Weights of a small audio frame classifier.
Model: 1.38M parameters, log mel input, arch tdnn, norm batchnorm, activation elu, depths [12], widths [192].
Training: adamw at rate 0.0021, 19500 steps, batches of 128, held-out accuracy 99%.
Rows from block 8 of a small audio frame classifier, named by matrix and row number. Each number is 128 + 24 x the weight over its row's rms, rounded and kept within 0 to 255. All counts start at 0. Numbers have three digits each.
After each channel's rows are labels from the 100 clips, of 14976, where the channel reaches its highest value: "top examples" is what is common among them. Only what is clearly more common there than usual is listed. The data: synthesized solo parts of chorales (CocoChorales). In brackets: how many of the 100, against the usual share in percent.
# conv: width-5 conv, dilation 2 (model.blocks.8.conv.weight, 192x192x5, each kernel summed), inputs 96-143

conv.183:132138109125085133094117111122121126103115177128138145129152124152143132152140147153136106126077135123141087110105144126074134169121150119147126
top examples: note D#3 (92 vs 2.4); note A#3 (67 vs 10.7); cello (66 vs 9.9); note F3 (37 vs 3.6)

conv.84:117131081135116117094130123102120127138134114095130123127137111132101133147127158105097125130124138100177126136096142108110144093105098139122117
top examples: note F#3 (68 vs 4.7); note G#3 (55 vs 8.2); note A#3 (49 vs 10.7); instrument: cello (47 vs 9.9)

conv.159:140139144128123122107104121119075126150142163101146089115160112135118123131096128130149097146120112174156141110110105112142120134093095155154149
top examples: note F#3 (99 vs 4.7); note G#3 (64 vs 8.2); tuba (51 vs 8.6); note B3 (48 vs 9.4)

conv.122:076141176111134113147124108104149095142109138143142130104131124099097121138148061128144141140159121102092151134126154129131137121126128091168126
top examples: note E4 (51 vs 8.9); note D4 (49 vs 12.5); note A3 (38 vs 8.5); trombone (32 vs 7.3)

conv.54:138117141107092157145111116123088142082105105137159070117076149115168129124125113130115132147122125132113121126147115122109135131082146112086141
top examples: note F#4 (37 vs 8.7); note A#3 (37 vs 10.7); note G#3 (30 vs 8.2); note D5 (25 vs 8.2)

conv.179:137111124108088145130133091136133144103112123140117141114092139113158143158143136151141124119097113149084113110133068121067127157132170105119134
top examples: note A#3 (76 vs 10.7); cello (62 vs 9.9); note C4 (61 vs 10.8); note D#3 (52 vs 2.4)

conv.72:089127127062122141139102148124150139126079160169144148138118105153123116140098120121106117150091137046117123114090158112106101127127152117119133
top examples: note G#3 (68 vs 8.2); bassoon (65 vs 8.5); note C#3 (51 vs 1.5)

conv.33:119145156138131128157134114143109114124149135134157146109140121090140130147097153120112129076149105185141136106141114079137127120124162156104084
top examples: violin (38 vs 13.9); note G#5 (36 vs 3.7)

conv.55:092125132158120095123188067120165153120112118156150158148123143131119115134113166153132120127109125129122141131112121084070116135183140135087126
top examples: tuba (52 vs 8.6); note F#3 (42 vs 4.7); note A#3 (42 vs 10.7); note F3 (34 vs 3.6)

conv.91:139115118105160174132108144142105074157116145111118131167146120141107123145110114151151119113105159111116114140098150170123117114138156147130128
top examples: note G3 (87 vs 6); note A3 (72 vs 8.5); note F3 (44 vs 3.6); cello (35 vs 9.9)

conv.8:144160125117121139119146139140105126090104142117127137104114127144154145113109132138110101113085114109105132114143070124119130124111146147093135
top examples: note A#3 (52 vs 10.7); cello (38 vs 9.9); note C4 (35 vs 10.8); note D#3 (34 vs 2.4)

conv.137:140150126093126081140135113116178155136082116145134130145143151140099131136129116120065143114099119105135142088132108118150123103163117112093120
top examples: note A3 (99 vs 8.5); note G3 (68 vs 6); bassoon (59 vs 8.5); note B3 (56 vs 9.4)

conv.64:114193177083108133156102145091142147107109143179143109128137118160108138134109142139112149153143139121135157125159131117170124135119088117103137
top examples: note G#3 (100 vs 8.2); tuba (66 vs 8.6); note F#3 (60 vs 4.7); note A#3 (48 vs 10.7)

conv.23:121085097126170127163088192210172151134154145170133137149128109166146120124092117131134138098116096127096116123074131152114124133153181123133152
top examples: note G3 (100 vs 6); note A3 (81 vs 8.5); cello (46 vs 9.9); note F3 (37 vs 3.6)

conv.37:153105112092137192124109148148119061140156157108122134117134081132153134160127134148148123090101123116123120142098103157120135125119156133132148
top examples: note G3 (100 vs 6); note A3 (79 vs 8.5); note F3 (45 vs 3.6); cello (38 vs 9.9)

conv.42:125099113152128128102114076104111131124110079099140119132104173107118127105151114102103088204136150132141139137114095094085134139133097145142126
top examples: note E5 (54 vs 7.4); note F#5 (51 vs 6.8); note B2 (44 vs 0.8); note F#3 (31 vs 4.7)

conv.59:102109115120106117176090151137151152157127149171145099136113126116140143154160117135127164145131100110150113129124144119095140134140122039120116
top examples: note F3 (100 vs 3.6); tuba (80 vs 8.6); note G3 (53 vs 6); note A#3 (44 vs 10.7)

conv.156:135148144132125146159116125155117134126126140134090130159115156110121133177124149111115154152139134179130153145137156140142157153149125154162185
top examples: note G#3 (81 vs 8.2); bassoon (67 vs 8.5); note F#3 (59 vs 4.7); note A#3 (58 vs 10.7)

conv.20:158110080134098117115108102078107147139100128137106054141103158131140120143158168177166133147119119137117094104153143130093136126114121080098143
top examples: note D#3 (77 vs 2.4); cello (73 vs 9.9); note A#3 (69 vs 10.7); note A#2 (27 vs 0.4)

conv.150:131125163092133157163130117111126098184126117132213142138131095142113127158092136135143119083111116157117156140130100105126080080143157133130128
top examples: note G#5 (42 vs 3.7); note E4 (34 vs 8.9); note F#5 (25 vs 6.8)

conv.135:107161171096099149151090114053093084156107152133134113131139135114081128150132147159158140158159128133135117112153144113138128101114114088118118
top examples: note E4 (36 vs 8.9); note A2 (32 vs 0.3); note G#5 (30 vs 3.7); note F#5 (26 vs 6.8)

conv.29:089162154102109130143099137130078149112114169136111138106125127114141150130083161119101094142111095163144110087136119071102167133101154146100119
top examples: note C#4 (99 vs 12.2); note B3 (49 vs 9.4); note A#3 (48 vs 10.7); note G#3 (36 vs 8.2)

conv.28:126184175154098121130152106136112138084053146138135142116151162122099121098136078140119095154140154126128143107104111098134141172133106140155103
top examples: note G#3 (100 vs 8.2); note A#3 (72 vs 10.7); bassoon (65 vs 8.5); note F#3 (59 vs 4.7)

conv.18:116129122080142175141137120124147111129121121123122155163129131134119131185144130156128178092115125038112108141090141161100134100143173121089127
top examples: bassoon (52 vs 8.5); note C3 (50 vs 0.6); note E3 (48 vs 2.8); note G3 (44 vs 6)

conv.0:076149117124136125128133149172141182092117154125105212123125129139110150109074132100088124113113092117109086090081134100082151112129181153103109
top examples: note B3 (98 vs 9.4); note A3 (48 vs 8.5); note C#4 (43 vs 12.2); cello (42 vs 9.9)

conv.38:125145151116089109102118081109064158118114139110144071111133149100136108130132083132107122124120121156149132141129087105129085128091108126102118
top examples: note F#3 (97 vs 4.7); note G#3 (93 vs 8.2); note A#3 (49 vs 10.7); note E3 (31 vs 2.8)

conv.165:116160182076173112166107140165149125149104150135154121145163155133090118131144075135130128117132145122143174143108130136158127114142139149146132
top examples: note A3 (94 vs 8.5); note G3 (62 vs 6); tuba (57 vs 8.6); note B3 (42 vs 9.4)

conv.78:129143147110148116141116112119106152118073075089135127141118202116060132077106116114107103154145126136101132102131108112144128083133126152118129
top examples: note F#4 (80 vs 8.7); note E4 (58 vs 8.9); trombone (38 vs 7.3); note G#4 (34 vs 9.4)

conv.139:139069116129136127134142091136083145149086096117130129140123123113131145093080170110143070111121123199117153136161113113146119113137155145117128
top examples: note G#5 (56 vs 3.7); note G#4 (40 vs 9.4); note F#5 (32 vs 6.8)

conv.134:167108080133102115111100128129125144117147138139146092147144138154175121146140157162135145132069145138166109134158135142125114156119121108085121
top examples: note F#3 (72 vs 4.7); note G#3 (61 vs 8.2); note A#3 (54 vs 10.7); instrument: tuba (42 vs 8.6)

conv.126:163147162126082152166063108133082141092094117143139114115118153129139123119155114149125128161135147151127109103153096111142118190114116075143130
top examples: note E5 (56 vs 7.4); note D#3 (34 vs 2.4); note A#3 (30 vs 10.7); note F#5 (29 vs 6.8)

conv.76:130134150125135104139153087113159122113100091154134104131139153111122148152152133171166145108135151128110138130149160151132125148140150093141104
top examples: note F#5 (55 vs 6.8); note G#5 (53 vs 3.7); note A3 (35 vs 8.5); note G3 (26 vs 6)

conv.56:149137119134103123164126127096151179115135118145073120106126172116136118174110149122135147163113133142146131160144141124176158148110118143143162
top examples: note A#3 (80 vs 10.7); bassoon (49 vs 8.5); note G#3 (34 vs 8.2); note D#3 (31 vs 2.4)

conv.53:107059055116135146137125121084122120167109062107133122121070103132115125130106163110161123090134057138071114125141135131095125040141165111118159
top examples: note C4 (77 vs 10.8); tuba (41 vs 8.6); note A#3 (39 vs 10.7); note D4 (35 vs 12.5)

conv.99:132143104136122123098129145085158119103120094130151128121115143153113100128143143124093127148132159100152126131116133109139131131122081129135142
top examples: note G4 (37 vs 7.7); note A3 (30 vs 8.5); note C4 (27 vs 10.8); note A4 (26 vs 8.7)

conv.151:126098093150116154165087143153099140150152119144156141141117132133124117116098130102097120119138127161125104072103118098149105126148142111103126
top examples: note C#5 (99 vs 9.9); violin (58 vs 13.9); note B4 (48 vs 9.4); note D#5 (33 vs 8.7)

conv.173:101135162083085174182082119108104128131091104153141118118097113120131123163156134134133152142146109135126119135143127114111125134107147064134120
top examples: note E4 (70 vs 8.9); note F#4 (36 vs 8.7); note C#4 (30 vs 12.2); tuba (29 vs 8.6)

conv.178:076136123139128138116158112079137087130121134130131131127115137098124129172168134148123129141147131057133140164069123126091146127136116122124120
top examples: note F3 (50 vs 3.6); note E5 (48 vs 7.4); tuba (35 vs 8.6); note F#5 (34 vs 6.8)

conv.75:157095086099168130122110142149135107123135139103132122156142127149142120117089118112085107111064143105152152150140127156149119084130133164065152
top examples: note G3 (63 vs 6); note A3 (43 vs 8.5); note F3 (37 vs 3.6); note F#5 (37 vs 6.8)

conv.83:099112087097157091089121118122137161122103110084115139146134154135095146114109131086108105153111132104133135135116145124085143096130132168128124
top examples: note F#4 (98 vs 8.7); note E4 (57 vs 8.9); note G#4 (49 vs 9.4); trombone (36 vs 7.3)

conv.105:140121126117177134133138125130152141133167154161101133150129112128139072110130177117143175157188149137136107140137134143142208159160114157118133
top examples: note G#3 (53 vs 8.2); note B3 (40 vs 9.4); bassoon (36 vs 8.5); note F#3 (35 vs 4.7)

conv.70:117107118127141147129111132114112108143094161137112145141122109158103119106066158126138066128108120129085118105105148118129100110156158128131176
top examples: note C#3 (63 vs 1.5); bassoon (57 vs 8.5); note F#3 (45 vs 4.7); note G#3 (43 vs 8.2)

conv.66:135146148091159133170114143159145118171149137105155113138167142114112147165174079114118169064143099124160140160124111153155134069132129122100113
top examples: note E3 (100 vs 2.8); note F#3 (52 vs 4.7); cello (52 vs 9.9); note A3 (47 vs 8.5)

conv.153:158118143122142121116121061145112138082107067066153128139148144136128139111122097105092143118135124142132147137137099134147132120134130167083142
top examples: note B3 (45 vs 9.4); note F#5 (42 vs 6.8); note E5 (32 vs 7.4); note C#4 (29 vs 12.2)

conv.48:116145127141138114094173127117110124149137140107158118112131069116131106148117145128155136107120111134150132164141138141100131095080106160123102
top examples: note F#3 (40 vs 4.7); note F4 (40 vs 9.3); tuba (30 vs 8.6); note G#3 (25 vs 8.2)

conv.182:128145180119138090170095134164099156126100177141143142138160143149106096095080111147143111122110113158148146094123122103129164126152162108132164
top examples: note B3 (42 vs 9.4); note C#4 (36 vs 12.2); note A#3 (29 vs 10.7); note G#3 (27 vs 8.2)

conv.73:158082036127138133079135097103094099144131114092136028141124148105164127152171125150151138142115132106139123169151145183086140133103102129118100
top examples: note D#3 (100 vs 2.4); bassoon (61 vs 8.5); note A#3 (58 vs 10.7); note F3 (41 vs 3.6)

conv.132:128110133126176146167123174175155111125176125158125145121103105158155135104076130138130115090114122131084150129118112154149120116146172153114152
top examples: note G3 (100 vs 6); note A3 (94 vs 8.5); note F3 (42 vs 3.6); cello (38 vs 9.9)

conv.160:127131130106142181112118143117076103117133123117153118115108120133141117118103133121119098167139142123109135139125095138129124125090113181131138
top examples: note G#3 (93 vs 8.2); note A#3 (60 vs 10.7); note F#3 (55 vs 4.7); note B3 (37 vs 9.4)

conv.177:157138123134111130111083153114103162110141129126162107140106156164139122088129117139111125191116150122144119126163116129129126136115059132114145
top examples: note B4 (53 vs 9.4); note G#3 (47 vs 8.2); note C#5 (37 vs 9.9); instrument: violin (33 vs 13.9)

conv.106:132090109114132118152105121148118165162107133149133124165149115148110118116049125117136115136101120164118123092117131113120112121149148137119122
top examples: note C#5 (75 vs 9.9); note B4 (61 vs 9.4); violin (54 vs 13.9); note D#5 (33 vs 8.7)

conv.116:113127097132133131143146118104132124121091091144131118134091182093121143149155145156128131127133130111098109084115144127124114136137154099120108
top examples: note E5 (66 vs 7.4); note F#5 (51 vs 6.8); instrument: violin (39 vs 13.9); note A#2 (27 vs 0.4)

conv.147:132121152123120127140091124123155122103119131169059112136121099145129084130119077109142135126112153151126178171144147143132160119131097124140172
top examples: note B4 (85 vs 9.4); note C#5 (52 vs 9.9); note A4 (51 vs 8.7); instrument: violin (44 vs 13.9)

conv.36:097136138111162106147135179122181129130162116186162075106110098122176141148106107132131142126132110119092162147143127149131134130122119120137127
top examples: note A#3 (99 vs 10.7); note C4 (73 vs 10.8); cello (57 vs 9.9); note G#3 (49 vs 8.2)

conv.62:108145121135152124095144146111081104130122169085120114131117139140101143123099126158153093128124108086103130130075140157101150069107131159135160
top examples: note G3 (55 vs 6); note A#5 (45 vs 1.3); note A3 (45 vs 8.5); note G#5 (29 vs 3.7)

conv.125:131149138175130037126137134131116126113109161126146159109139123132113142073072148111141077094108117155120128095137141106129133113131143120125120
top examples: note C#4 (58 vs 12.2); note F5 (42 vs 7.8); note G#3 (36 vs 8.2); note G5 (26 vs 6.3)

conv.47:156125089101165122120145161150170098100146119119139130144135114156154126132114162120098122066073135127135144153162118153143135107142150160094129
top examples: note D3 (66 vs 2.3); tuba (61 vs 8.6); note A3 (58 vs 8.5); note G3 (31 vs 6)

conv.140:127119101154135113128169170132134092144138081131103120149117121125133120115107084113112115100139144160112179138155111108104204142136117160127123
top examples: note G4 (66 vs 7.7); note A4 (65 vs 8.7)

conv.35:129127116157104139109181123121149114128136126128144162118123121114126120148137166132124115076126123149113114115100095106104127134149150129145115
top examples: note C4 (98 vs 10.8); note D4 (59 vs 12.5); note A#3 (58 vs 10.7); cello (36 vs 9.9)

conv.190:141158138115147108150125147126147129154132133120162087152162151156092116140165089144134167075152108108123147139131132170162127087146091096118161
top examples: note E3 (82 vs 2.8); note A3 (53 vs 8.5); cello (45 vs 9.9); note F#3 (42 vs 4.7)

conv.112:134159171119090111156140105141130183072036149172132160127129154136125145110124115152113116154091135119110135093136099099102143177149141108106124
top examples: note G#3 (100 vs 8.2); note A#3 (79 vs 10.7); note F#3 (64 vs 4.7); bassoon (47 vs 8.5)

conv.80:167102107140130121119176075121110124149107139133138120165145167110149103131133179160121094149095141160157134111157083114105125137164127150057117
top examples: note F#3 (53 vs 4.7); note A4 (42 vs 8.7); cello (35 vs 9.9); note G4 (25 vs 7.7)

conv.87:145113116130103141137072087053049074180120150102121071136130134128098112138141132152159135146156104150125102112148133128138120096110097079120157
top examples: note F#3 (51 vs 4.7); note B4 (49 vs 9.4); note G#3 (44 vs 8.2); note C#5 (31 vs 9.9)

conv.184:111141127132145140121147121122114096094137129129117134107125134113139127125087151109076074110143127145093146114087094112143145128135136179128131
top examples: note C#5 (84 vs 9.9); note D#5 (59 vs 8.7); violin (48 vs 13.9)

conv.163:087136111136151115082161114107092085127089104042156110117126152110087121116156096086131104133159126085124143169123175153109125094102120157157116
top examples: note E3 (76 vs 2.8); bassoon (53 vs 8.5); note F#3 (39 vs 4.7); note B3 (39 vs 9.4)

conv.45:135126101131171130119102181132124084159177129075142100110129111139118135126113139139157108114133118137112125137111123161139121072102123149151143
top examples: note G3 (79 vs 6); note A3 (76 vs 8.5); bassoon (57 vs 8.5); note F3 (33 vs 3.6)

conv.130:094160162087098143159119121125130123172122197142122148128164104103102151168134143128115136140098100134189112116116110089090160097130135102093092
top examples: note F#3 (100 vs 4.7); note G#3 (58 vs 8.2); cello (54 vs 9.9); note B3 (49 vs 9.4)

conv.46:138130101136129114136051132113129138100123082138153072143126173178111096111144094143118154140154142106113121106108167151187103145135103081137176
top examples: note D5 (63 vs 8.2); note C5 (50 vs 10.3)

conv.81:114153152095123138132106123132078123161094187104149138144164124122074124128109118108123099158105122142171116126132138106102120078102130156115102
top examples: note F#3 (100 vs 4.7); note G#3 (61 vs 8.2); cello (55 vs 9.9); note B3 (44 vs 9.4)

conv.82:138140140151139099095146142131176094122151149133182140103141096144138108131125087142145097133093159114136167157093136138152095149124103149178142
top examples: note A3 (99 vs 8.5); note G3 (87 vs 6); tuba (57 vs 8.6); note B3 (42 vs 9.4)

conv.69:132150131126125148136131158175132150121150178108149184141146116157123136133106103130100150085092107101144100127094111135116125092131147145063128
top examples: note G3 (85 vs 6); note A3 (75 vs 8.5); bassoon (50 vs 8.5); note F3 (49 vs 3.6)

conv.5:121144137133139158167132171169107150132137155139153174133109111160112115093064131118117122110117093136098097099115105124131106095145155149083139
top examples: note A3 (75 vs 8.5); note G3 (72 vs 6); bassoon (44 vs 8.5); note B3 (44 vs 9.4)

conv.41:126153133141110089093120133132114152118092143095185127162155179152107150107129097132131099122118187137151153155113152135108099099098133155133101
top examples: note B3 (37 vs 9.4); note A#3 (28 vs 10.7); note C5 (27 vs 10.3)

conv.13:147087059125116121120103085126125158157130119131119106178156161128128147161140130118102146149114142144172118115098125111104135133145122134095083
top examples: note F#3 (100 vs 4.7); cello (78 vs 9.9); note G#3 (64 vs 8.2); note B3 (47 vs 9.4)

conv.44:120154135127129130151181159151143126147175132145101132141101170132135131158137108098122148134162174120150134134170137146152131112106138166119070
top examples: note A3 (49 vs 8.5); note A#3 (46 vs 10.7); note G3 (42 vs 6); note G#3 (41 vs 8.2)

conv.152:147151122087136130137071117123116122120115115076122129134137157157098138109141112089085125145124125125143109119162135133154136111123123129100142
top examples: note B4 (51 vs 9.4); note C#5 (39 vs 9.9); flute (31 vs 8.6); horn (25 vs 6.9)

conv.174:129119101196093102109152094129133149128140082109149131159145135158102101115132115139143160083160102132102136162105115144131133114175115106112169
top examples: note F4 (44 vs 9.3); note G4 (32 vs 7.7); note G#4 (26 vs 9.4)