{
  "model": "audio frame classifier",
  "hop_length": 160,
  "spec_augment": true,
  "win_length": 512,
  "stem": "single",
  "widths": [192],
  "learning_rate": 0.0021,
  "beta2": 0.98,
  "eps": 1e-06,
  "max_grad_norm": 1.0,
  "max_steps": 19500,
  "epochs": 63.9,
  "lr_schedule": "wsd",
  "final_lr_fraction": 0,
  "weight_decay": 0.0
}
Rows from block 3 of a small audio frame classifier, named by matrix and row number. Each number is 128 + 24 x the weight over its row's rms, rounded and kept within 0 to 255. All counts start at 0.
After each channel's rows are labels from the 100 clips, of 14976, where the channel reaches its highest value: "loudest" is the band of the loudest frequency at the time of the peak. Only what is clearly more common there than usual is listed. The data: synthesized solo parts of chorales (CocoChorales).
# conv: pointwise conv (model.blocks.3.conv.weight, 192x192x1), inputs 128-191

conv.2 [145 129  90 123 105 152 142 155 110 163 164 119 125 167 169 136 164 134 130 144  81 118 134 110 169 109 137 234 131 144  94 122 139 128 108 110  97 113 125 161 101 116 101 154 137 178 115 121 150 146 132 140 126 116 141 125 152 105 119 134 134 136 118 147]
loudest: 250 to 500 Hz

conv.142 [127 120  72 143 121 143 139 132  90 108 150 118 114 121 149 126 136 207 108 113 151 149 120 149 127 110 141 161 157 124  76 120 150 110 113 137 109 137  95 159 144 125 110  96 162 149 174 101 130  41 126 133 132 137 119 142 159 131  93 112 109  98 135 129]
loudest: 500 to 1000 Hz

conv.125 [128 137 121 101 133 138 118 145  92 102 145 147  89 127 121 130 111 127 170 100  92 143 141 160 132 156 130 135 123 100 129  93 131 129 127 117 134 133  97 128 109  85 171 129 117 126 104 110 129  78 146 113 184 154  99 142 145 132 136 119 119 142 111 139]
loudest: 500 to 1000 Hz; 1000 to 2000 Hz

conv.108 [107 150 127 159 127 134 176 123 130  98 132 142 163 135 160 147 144 169 116 138 160 150 141 166 139 124 152 138 154 143 107  95 114 132 144 115 115 131 143 184 156 118  96 101 137 139 165 138 172 122 118 103 145 108 125  98 152 122 159 142 133 172 161 134]
loudest: 250 to 500 Hz

conv.47 [117 136 119 133 131 127 151 118 119 147 132 137 101  92 105  82 134 120 144 134 141 141  98  60 130 116 136 111 119 143 139 126 105 152 133 163 107 176 128  96 125 143 139 179 126 106  99  69  67 129 150 105 119 139 141 135 118 131 115 103 126 127 121 117]
loudest: 250 to 500 Hz

conv.148 [128 122 124 137 135 159 100 138 117 132  95 137 140 115 153 125 132 149 121 115 134 156 143 194 137 123  97 135 159 135 124  69 125  96  91 147 131 149 127 188 111  92 165 110 109 119 141 104 132 133 173 121 135 135 118  92 126 128 135 142 115 134 159 136]
loudest: 1000 to 2000 Hz

conv.57 [168 145 127  75 111 114 132 105 109 125 161 131 150 118 111 154 112 110 155 132 112 118 165 101 146 133 155 131  58  96 128 118 147 155 160 112 146  50 122  91 131 116  67 149 132 131 124 137 128 146 101 188 126 108 137 109 147  99 105 145  98 140 151 123]
loudest: 250 to 500 Hz

conv.27 [134 144 119 144 122 106 115 156 170 141 103 132 110 106 105 109 151 111 138 117 114 126 126 131 154 120 159 103 152 142 102  91 105 133 133 123 113 126 142 141 118 129 129 114  83 139 177 160  98 151 111 146  97 126 160 103  97 103  92 142 119 148 121 124]
loudest: 500 to 1000 Hz

conv.52 [118 144 148 150 146 129 117  93 112 126 149 113 116 133 110 123 143 114 126 104 128 161 128 126 160 114 103 126 141 107 139 129  98  93 106 160 132 138 120 130 134 143 110 138 160 134 113 115 110 139 122 132 111 161 107 119 111  93 110 104 150 110 141 128]
loudest: 250 to 500 Hz

conv.73 [150 140 117 118 101 133 129 113 123 154 198 114  95 153 108 117 143 132 151 109  81 145 128 104  92 147  92 151 104  87 122 121 127 150 127 155 130 126  82 122 163 111 111 138 147 111 136 133  99  81 115 154 149 111 113 111 145 122  95  98 112  87 138 153]
loudest: 500 to 1000 Hz

conv.42 [171 153 128  94 101 128 139  99 115 144 139 107 116 122 110  92  88  88 138 128 109 125 145  73 100  98 125 121 108  94 121 122  99 140 117 130 110 125 135  59 120 108  89 144 148 126  95 118 118 113 112 134 123 108 118 115 138 125 127 139 119 126 142 112]
loudest: 500 to 1000 Hz

conv.158 [158 134  99 109  95 129 134 145 116 139 156 153 146 179  90 131 123 116 112 114  89 133 137  88  83 151  78 169 133  91 121 144 111 127 152  77 139 136 103 122 102 116 144 137 109 110 119 115 145 112 113 119 198  90 128 120 156 139 152 136 157 132 151 142]
loudest: 1000 to 2000 Hz

conv.80 [157 124 106 143 135 148 103 124 119 129 102 138 147 175 117 133 125 148 109 135  81 116 141 122 154 123  96  93 136 132 140 156 116 141 111 136 156 109 107 118 113 120 110 128 149 196 113 149 120 116 135 132 109 117 157 120 147 151 152 144 166 119 135 108]
loudest: 1000 to 2000 Hz

conv.45 [107 122 141 148 125 124 120 148 129 136 139 160  98  95 170 138 127  93 133 115 122 144 158 136  83 127 121 113 111 151 125 127 133 105 117 101 164 155 138 114  89 146 140 141 127 118  92 117 108 113 156 112 137 175 126 139 139  83 101 141 137 118  86 151]
loudest: 500 to 1000 Hz

conv.5 [135 127 113 117 121 167 101  63  87 147 113 154 117  95 131 130 118 129  89 111  85 114 126 139 109 144  63 140 132 105 129 121 128  83  99 156 106 141 113 144 128  99 149 138 148 106  89 122 150 132 147 122 162 157  99 107 120 162 122 108  81  74 169 120]
loudest: 250 to 500 Hz

conv.7 [125 133 102  92 143 122 169 103  96  99 134 114 115 132 108 153 126 152 153 117 114 139 114 164  93 138 113 101  91  88 111 134 156 108 131 124 112 127 111 159 144 132 137 150 112 123 139 104 148  96 138 136 126 124 119 182 122 156  89  92  94 134 128 113]
loudest: 250 to 500 Hz

conv.95 [140 177 123 151 125  88 121 151 149 148 153 163  97 104 135 116 145  73 160 126 126 149 148 116 131 138 157 139 115 131 131 107  54 133 140 104 136 134 102 106 121 132 135 144  57 140 117 122 123  78 167  88 141 113 137 128 153 120 124 100 112 113  93 153]
loudest: 500 to 1000 Hz

conv.173 [100 135 114 163 128 115  86 142 163 174 115  94 119 168 165 139 105 116 142 125 127 159 126  86 143 157 137 161 114 104  78 158 149 100 138 123 110 134 107 142 104 112 107 164 111 110 136 141 132 129 194  98 111 116 114 119 115 140 130 141 136 167 151 126]
loudest: 500 to 1000 Hz

conv.62 [102 165  90 168 137 114 100 126  92 161 132 106 123 122 144 131 129 111 136 135 112  82 199  78 163 126 148 149 149 114 138 106 133 108 144 145  94  76 100 114 133 143  92 117 120 131 102  90 102 150 142 162 126 125 121 101 122 104 110 161  83 136 134 127]
loudest: 250 to 500 Hz

conv.180 [144 153  95 150 115 135 134 106 112 133 113 148  92 102 126 117 117 133 124 133  76 132 120 133 136 145  89 141 132 131 122 123 123 101 104 133 128 144 122 128  81 134 147  99 115 109  80 144 171 130 166  87 154 143 145 101 137 157 148 105 110 121 119  96]
loudest: 500 to 1000 Hz

conv.87 [135 120 115  85 161 131 158 103 126 118 108 124 134 158 133 126 132 173 130 110 169  91  98 143 139 137 153 140 116  72 123 180 135 141 149 119  89 125 127 129 141 152 112 101 115 142 104 102 131 121 106 156 119 135 148 202  73 115 105 117 127 106 138 134]
loudest: 250 to 500 Hz

conv.35 [117 137  86 149  62 108 121 136 138 116 135 148 122 140 121 119  82 117 127 199  87 107 146  92  31 155 130 174 125 123 123 139 141 118 136  98 151 141 112 104  80 146 127 116 141 141 106 154 132 116 137 134 181  91 121 106 160 118 149 131 109 134 160 119]
loudest: 1000 to 2000 Hz

conv.20 [124 132 139 144 162 141 138 126 113 116  78 161 162 156 136 143 127 142 113 130  93 103 142 133 122  91 154  58 112 135 114 143 142 101  95 109 125 112 144 111 109 134 127 119 135 143 145 140 167 150 126 132 151 116 195 119 150 127 158 146 154 153 163 111]
loudest: 250 to 500 Hz

conv.53 [137 117  86 157  66 110 142 133 172 114 105 123 121 157 129 111  99 161  98 175 126 129 176 144 119 172 105 142 160 128 125 140 135  89 144 134 136 119 135 138  56 170 108 114 123  64 130 175 145 126 139 144 146 134 128  92 141 125 100 172 113 154 116 120]
loudest: 1000 to 2000 Hz

conv.165 [165 128 153 102 119 140  64 156 122 146 100 103 153 147 110 145 100  82 129  97 121 166 143 155 118  98  99 125 150 119 116 118 105 129 124  99 135 139 128 132  96  91 123 155 151 111 145 111 104 145 116 107 152 122 155 114 123  98 147 142 173 136 184 121]
loudest: 500 to 1000 Hz

conv.176 [135 111 129 117 168 123 123 120 134 111 118 112 114 140 161 154 130 121 131  30 129 116 125 148 160 120 124 117 156 103 130 141 111 138 170 142 117  90 117 125 133 128 129 119 138 109 135 151 129 109 151 147 186 176 175 107 113 112 102 126 134 146 117 160]
loudest: 250 to 500 Hz

conv.106 [102 116 153 128 107 137 147 113 223 136 147 137 114 139 116 103 126 116 127 132 103 113 130 121 117 144 110 112 104 124 107 113  90 152 131 136 139  99 148 108 117 100 140  75 133 116 109 215 135 130 106 144 146 112 111  58 142 133 145 141 125 131 135 137]
loudest: 500 to 1000 Hz

conv.38 [140 171 114 114 116 156  98 142 116 155 144 134 125 125  92  82 106  83 133 135  40 113 129  92 113  90 127 117  92 100 109 116  83 123 108 131  97 110 129 111 166 101 139 134 128 115 142 105 107 114 114 165 146 117 147 111 161 149 133 138 135 124 162 121]
loudest: 250 to 500 Hz

conv.6 [121 132  98 147 105 102 134 163 163 143 116 150  73 133 149 118 114 132 113 125 113 146 149  97 153 115 140 155 172 172 106 132 129  93 140 129 131 142 127 119  30 153 100  87 130 146 147 162 125 114 179 102 141 115 181 136 158 121  83 145 117 131 117 125]
loudest: 500 to 1000 Hz

conv.156 [ 77 143 142 119 154 144 177  66 144 107 149 124 118 125 151 141 153 148 137 105 147 139 118 140 162 105  95 118 109 117 129 109  96 151 112 150 129 115 115 126 116  73 139  92 114 159  95 168 158 150 129 105 154 145 120  73 146 146 141 129 123 135 165 143]
loudest: 250 to 500 Hz

conv.103 [120 112 113 122 150 117 157 100  77  74 116 154 148 118 116 164 156 135 120 127 144 110 140 149 112 208 125 125 180 131 137 116 129 102 149 112 140 125 168  95 137  90 150 117 115  94 109 109  97 123  87 125 129 152 145 128 157 136 128 101  96  70 143 102]
loudest: 250 to 500 Hz

conv.11 [ 88 159 134 181 122 125 134 116 153 137 131 118  84 124 152  72 155 156  86 147 164 136 122 122 160 111 127 164 166 137 108 118 142 130 121 170  84 137 109 119 142 130  93  61 128 106 141 143  98 105 148 122  89 130 147 107 112 104  50 106 125  97 113 127]
loudest: 500 to 1000 Hz

conv.175 [157 107 136 107  96 129 112 140 121 139 157  88 145 161 135 142  88 136 116 139 166 146 145 132 198  94 126 173 144 133 130 126 141 156 137 153 125 131 149 145 122  98 117 121 150 172 134 132 117 107 108 146  84 177  80 121 105 133 136 141 135 108  93 160]
loudest: 250 to 500 Hz

conv.153 [120 107 167 107 119 166 129  86 124 100  94 124 121 104 124  86  63 108 136 129 115 117 119 178 154 116 114 103 129 136 122  92 117 111 119 159 129 119 160 131 123 117 140 127 185  96 127 131 122 119 130 152  70 147 123 115 111 126 132 128 125 128 118 143]
loudest: 500 to 1000 Hz

conv.43 [179 149 141 142 141 153 163 139 161 117 166 114 172 175 122 126 160 123 133 109 156 151 105 136 133  99 119 146 141 110 118 121 143 132 129 128 112 173  69 143 135 135 106 109 146 109 151 152 165 114 144 114  86 107 157 128 134 107 117  86 135 110 181 144]
loudest: 500 to 1000 Hz; 1000 to 2000 Hz

conv.121 [107  89 120 123 152 139 117 141 147  92  98 130  70 113 111  88  75 126 106 145 102 113 132 137 133 130 132 140 145 153  90 142 116 143 122 122 130 133 145 123  49 158 154 161 145 118  90 136  95  90  90  84 145 115 158 152  51 139 156 159 113 137 117 113]
loudest: 500 to 1000 Hz

conv.88 [121 120 127 106 133 126 153  71  96 113 122  96 142  94 144 173 125 154 173 128 139 152 117 162 124  90  98 100  92 101 139 104 162 104 119 142 132 125 120 160 132 101 143 127 113 139 114 124 157 145 170 141 123 154  91 126 106 138 119 111  75 123 138 107]
loudest: 250 to 500 Hz

conv.184 [128 145 123 116 142 113 153 118 149  99 114 187 145 104 119 133 121 156 114 126 115 122 117 127 161 109 123 118 126 137 140  84 128 112 137 129 101 126 137 132 112 106 144  96 131 137 105 129 138 105  85 110 168 148 139 105 138 133 135  96 133 145 125 193]
loudest: 1000 to 2000 Hz